{"model": "image diffusion model", "dataset": "aerial photos of the United States (SatlasPretrain)", "cond_dim": 256, "norm": "rmsnorm", "mlp_ratio": 2, "head_dim": 64, "fused_qkv": false, "inner_norm": false, "momentum": 0.95, "steps": 24500, "batch_size": 256, "final_lr_fraction": 0.01, "weight_decay": 0.003, "adamw_weight_decay_other_params": 0}
Rows from block 9 of a small image diffusion model, named by matrix and row number. Rows with one number belong to one neuron. Each number is 500 + 40 x the weight over its row's rms, rounded and kept within 0 to 999. All counts start at 0. Numbers have three digits each.
After each neuron's rows are labels from the 100 images, of 14848 (inputs lightly noised), where the neuron reaches its highest value: "responds to" is what is common among them. Only what is clearly more common there than usual is listed. The data: aerial photos of the United States (SatlasPretrain). In brackets: how many of the 100.
# fc1: MLP up (model.blocks.9.mlp.fc1.weight, 384x192), inputs 0-63
# fc2: MLP down (model.blocks.9.mlp.fc2.weight, 192x384, transposed), outputs 0-63

fc1.370:511451608492531496506489538547553522505526473490433470490458427507526389445569499446469519507476441482460547475549495452488506501458438479498481520512478478523595469519513436487489492507432516
fc2.370:478439387556423481522489474459610516542527512509505528509438412500557538433473541574516528487581485491501501526439520585548483517523523487536484520527466480523416534472439565519515478501433466
responds to: building (90)

fc1.28:517460522513556461552415473470585593520476554493475470483485549461554511488536480532528544489535491556504477480532494488466574412498551478515508510517443438611567505475455461452508477486540528
fc2.28:445521453480504438514451485533568582474457519494542499516517549488576561503408560457472458496430487419491491480482531510433492528497432463483452480537518391580498482498503472548480498539582482
responds to: crop field (30)

fc1.360:482527540563464529474458473468466474516469498476458475504455473492475497506514545538434429553454516469533432527502588502564535457470476533474574531511478439472511480427516532479536518508525517
fc2.360:526546511486524484470552565530470506471490489491494461521457493548504501502507434497523449476524520451445492491462425503433489464446540525477528525469521461464464507568462477455428554491508460
responds to: building (96)

fc1.299:454505460502551535560572474524516528510475426440493502551458485542432491481463471441493470509479535573557545501524456504472527448582433576501510530514479482505510494486568621527522521460485459
fc2.299:524429508492509538497422520518528525550498533535519504496478503486448459523626463548552485438542485550520529494458497519481549442462544483520502522506519476526539509446469464576548488514495502
responds to: crop field (46)

fc1.42:522510514504462462556465462522470505483528509547528579479448530530533464420475492508512434495549425504432476491556499445515539506549443503525471554477509434516449546470468508523529428502574466
fc2.42:478489494483467562500566512485528560476448473505549494513565470472459473520499454494523491561521525519549514482586503470469499563575487519515491543492428656508449536519522501414414621474449544
responds to: building (70)

fc1.100:479537509501542555478501468523588571455464532425465453524489574500571512491464486541501525440520548611504461490555509576491475530424481518533427489511455530538502469467500490486531486492539497
fc2.100:489534399459487519543473512479610525459458402548476476447547544471543523473517508364500486423452550514494540503522489458487523526555470522512496485511553527516466530489481547535465442491547519
responds to: building (69)

fc1.236:511501449512500533439548403499505594519533473475479604475439481485470533463505528475546536415502518514514503487540538480566526541498515527486577477559498446560490527564473566513492519520493509
fc2.236:524484501485485479579450449492500439521525513519420485444527480489507523488527565492469533475476524506490506547494461468511483549517478496521491466469518447449498559527515429480495517484455562
responds to: crop field (37)

fc1.171:472509515530450449575519461513520447515532427525527493483509547558490490519522555481459521508550516481474545481540521455486474550466511501479461563430523493527516426440551519494468479506563537
fc2.171:513482512509410511488441493458510513525529508483539565456498553562497489505523504501519536484445484494461576577497420558532493419492479507544474492471489460479532489568490566580445502520552519
responds to: crop field (25)

fc1.156:455451573512540522515497515467433564509527437469456460457492514503540562494518479471493488489537503497504460526561525520543441537482413522580500505504579492530469480552562515535537437556448497
fc2.156:457468434570494425481492490502440475528545518501552508510535494504518442513476417523438557482441494520473537528445497486548498489521528530401481539496434511437489445450479508463487513549458485
responds to: crop field (36)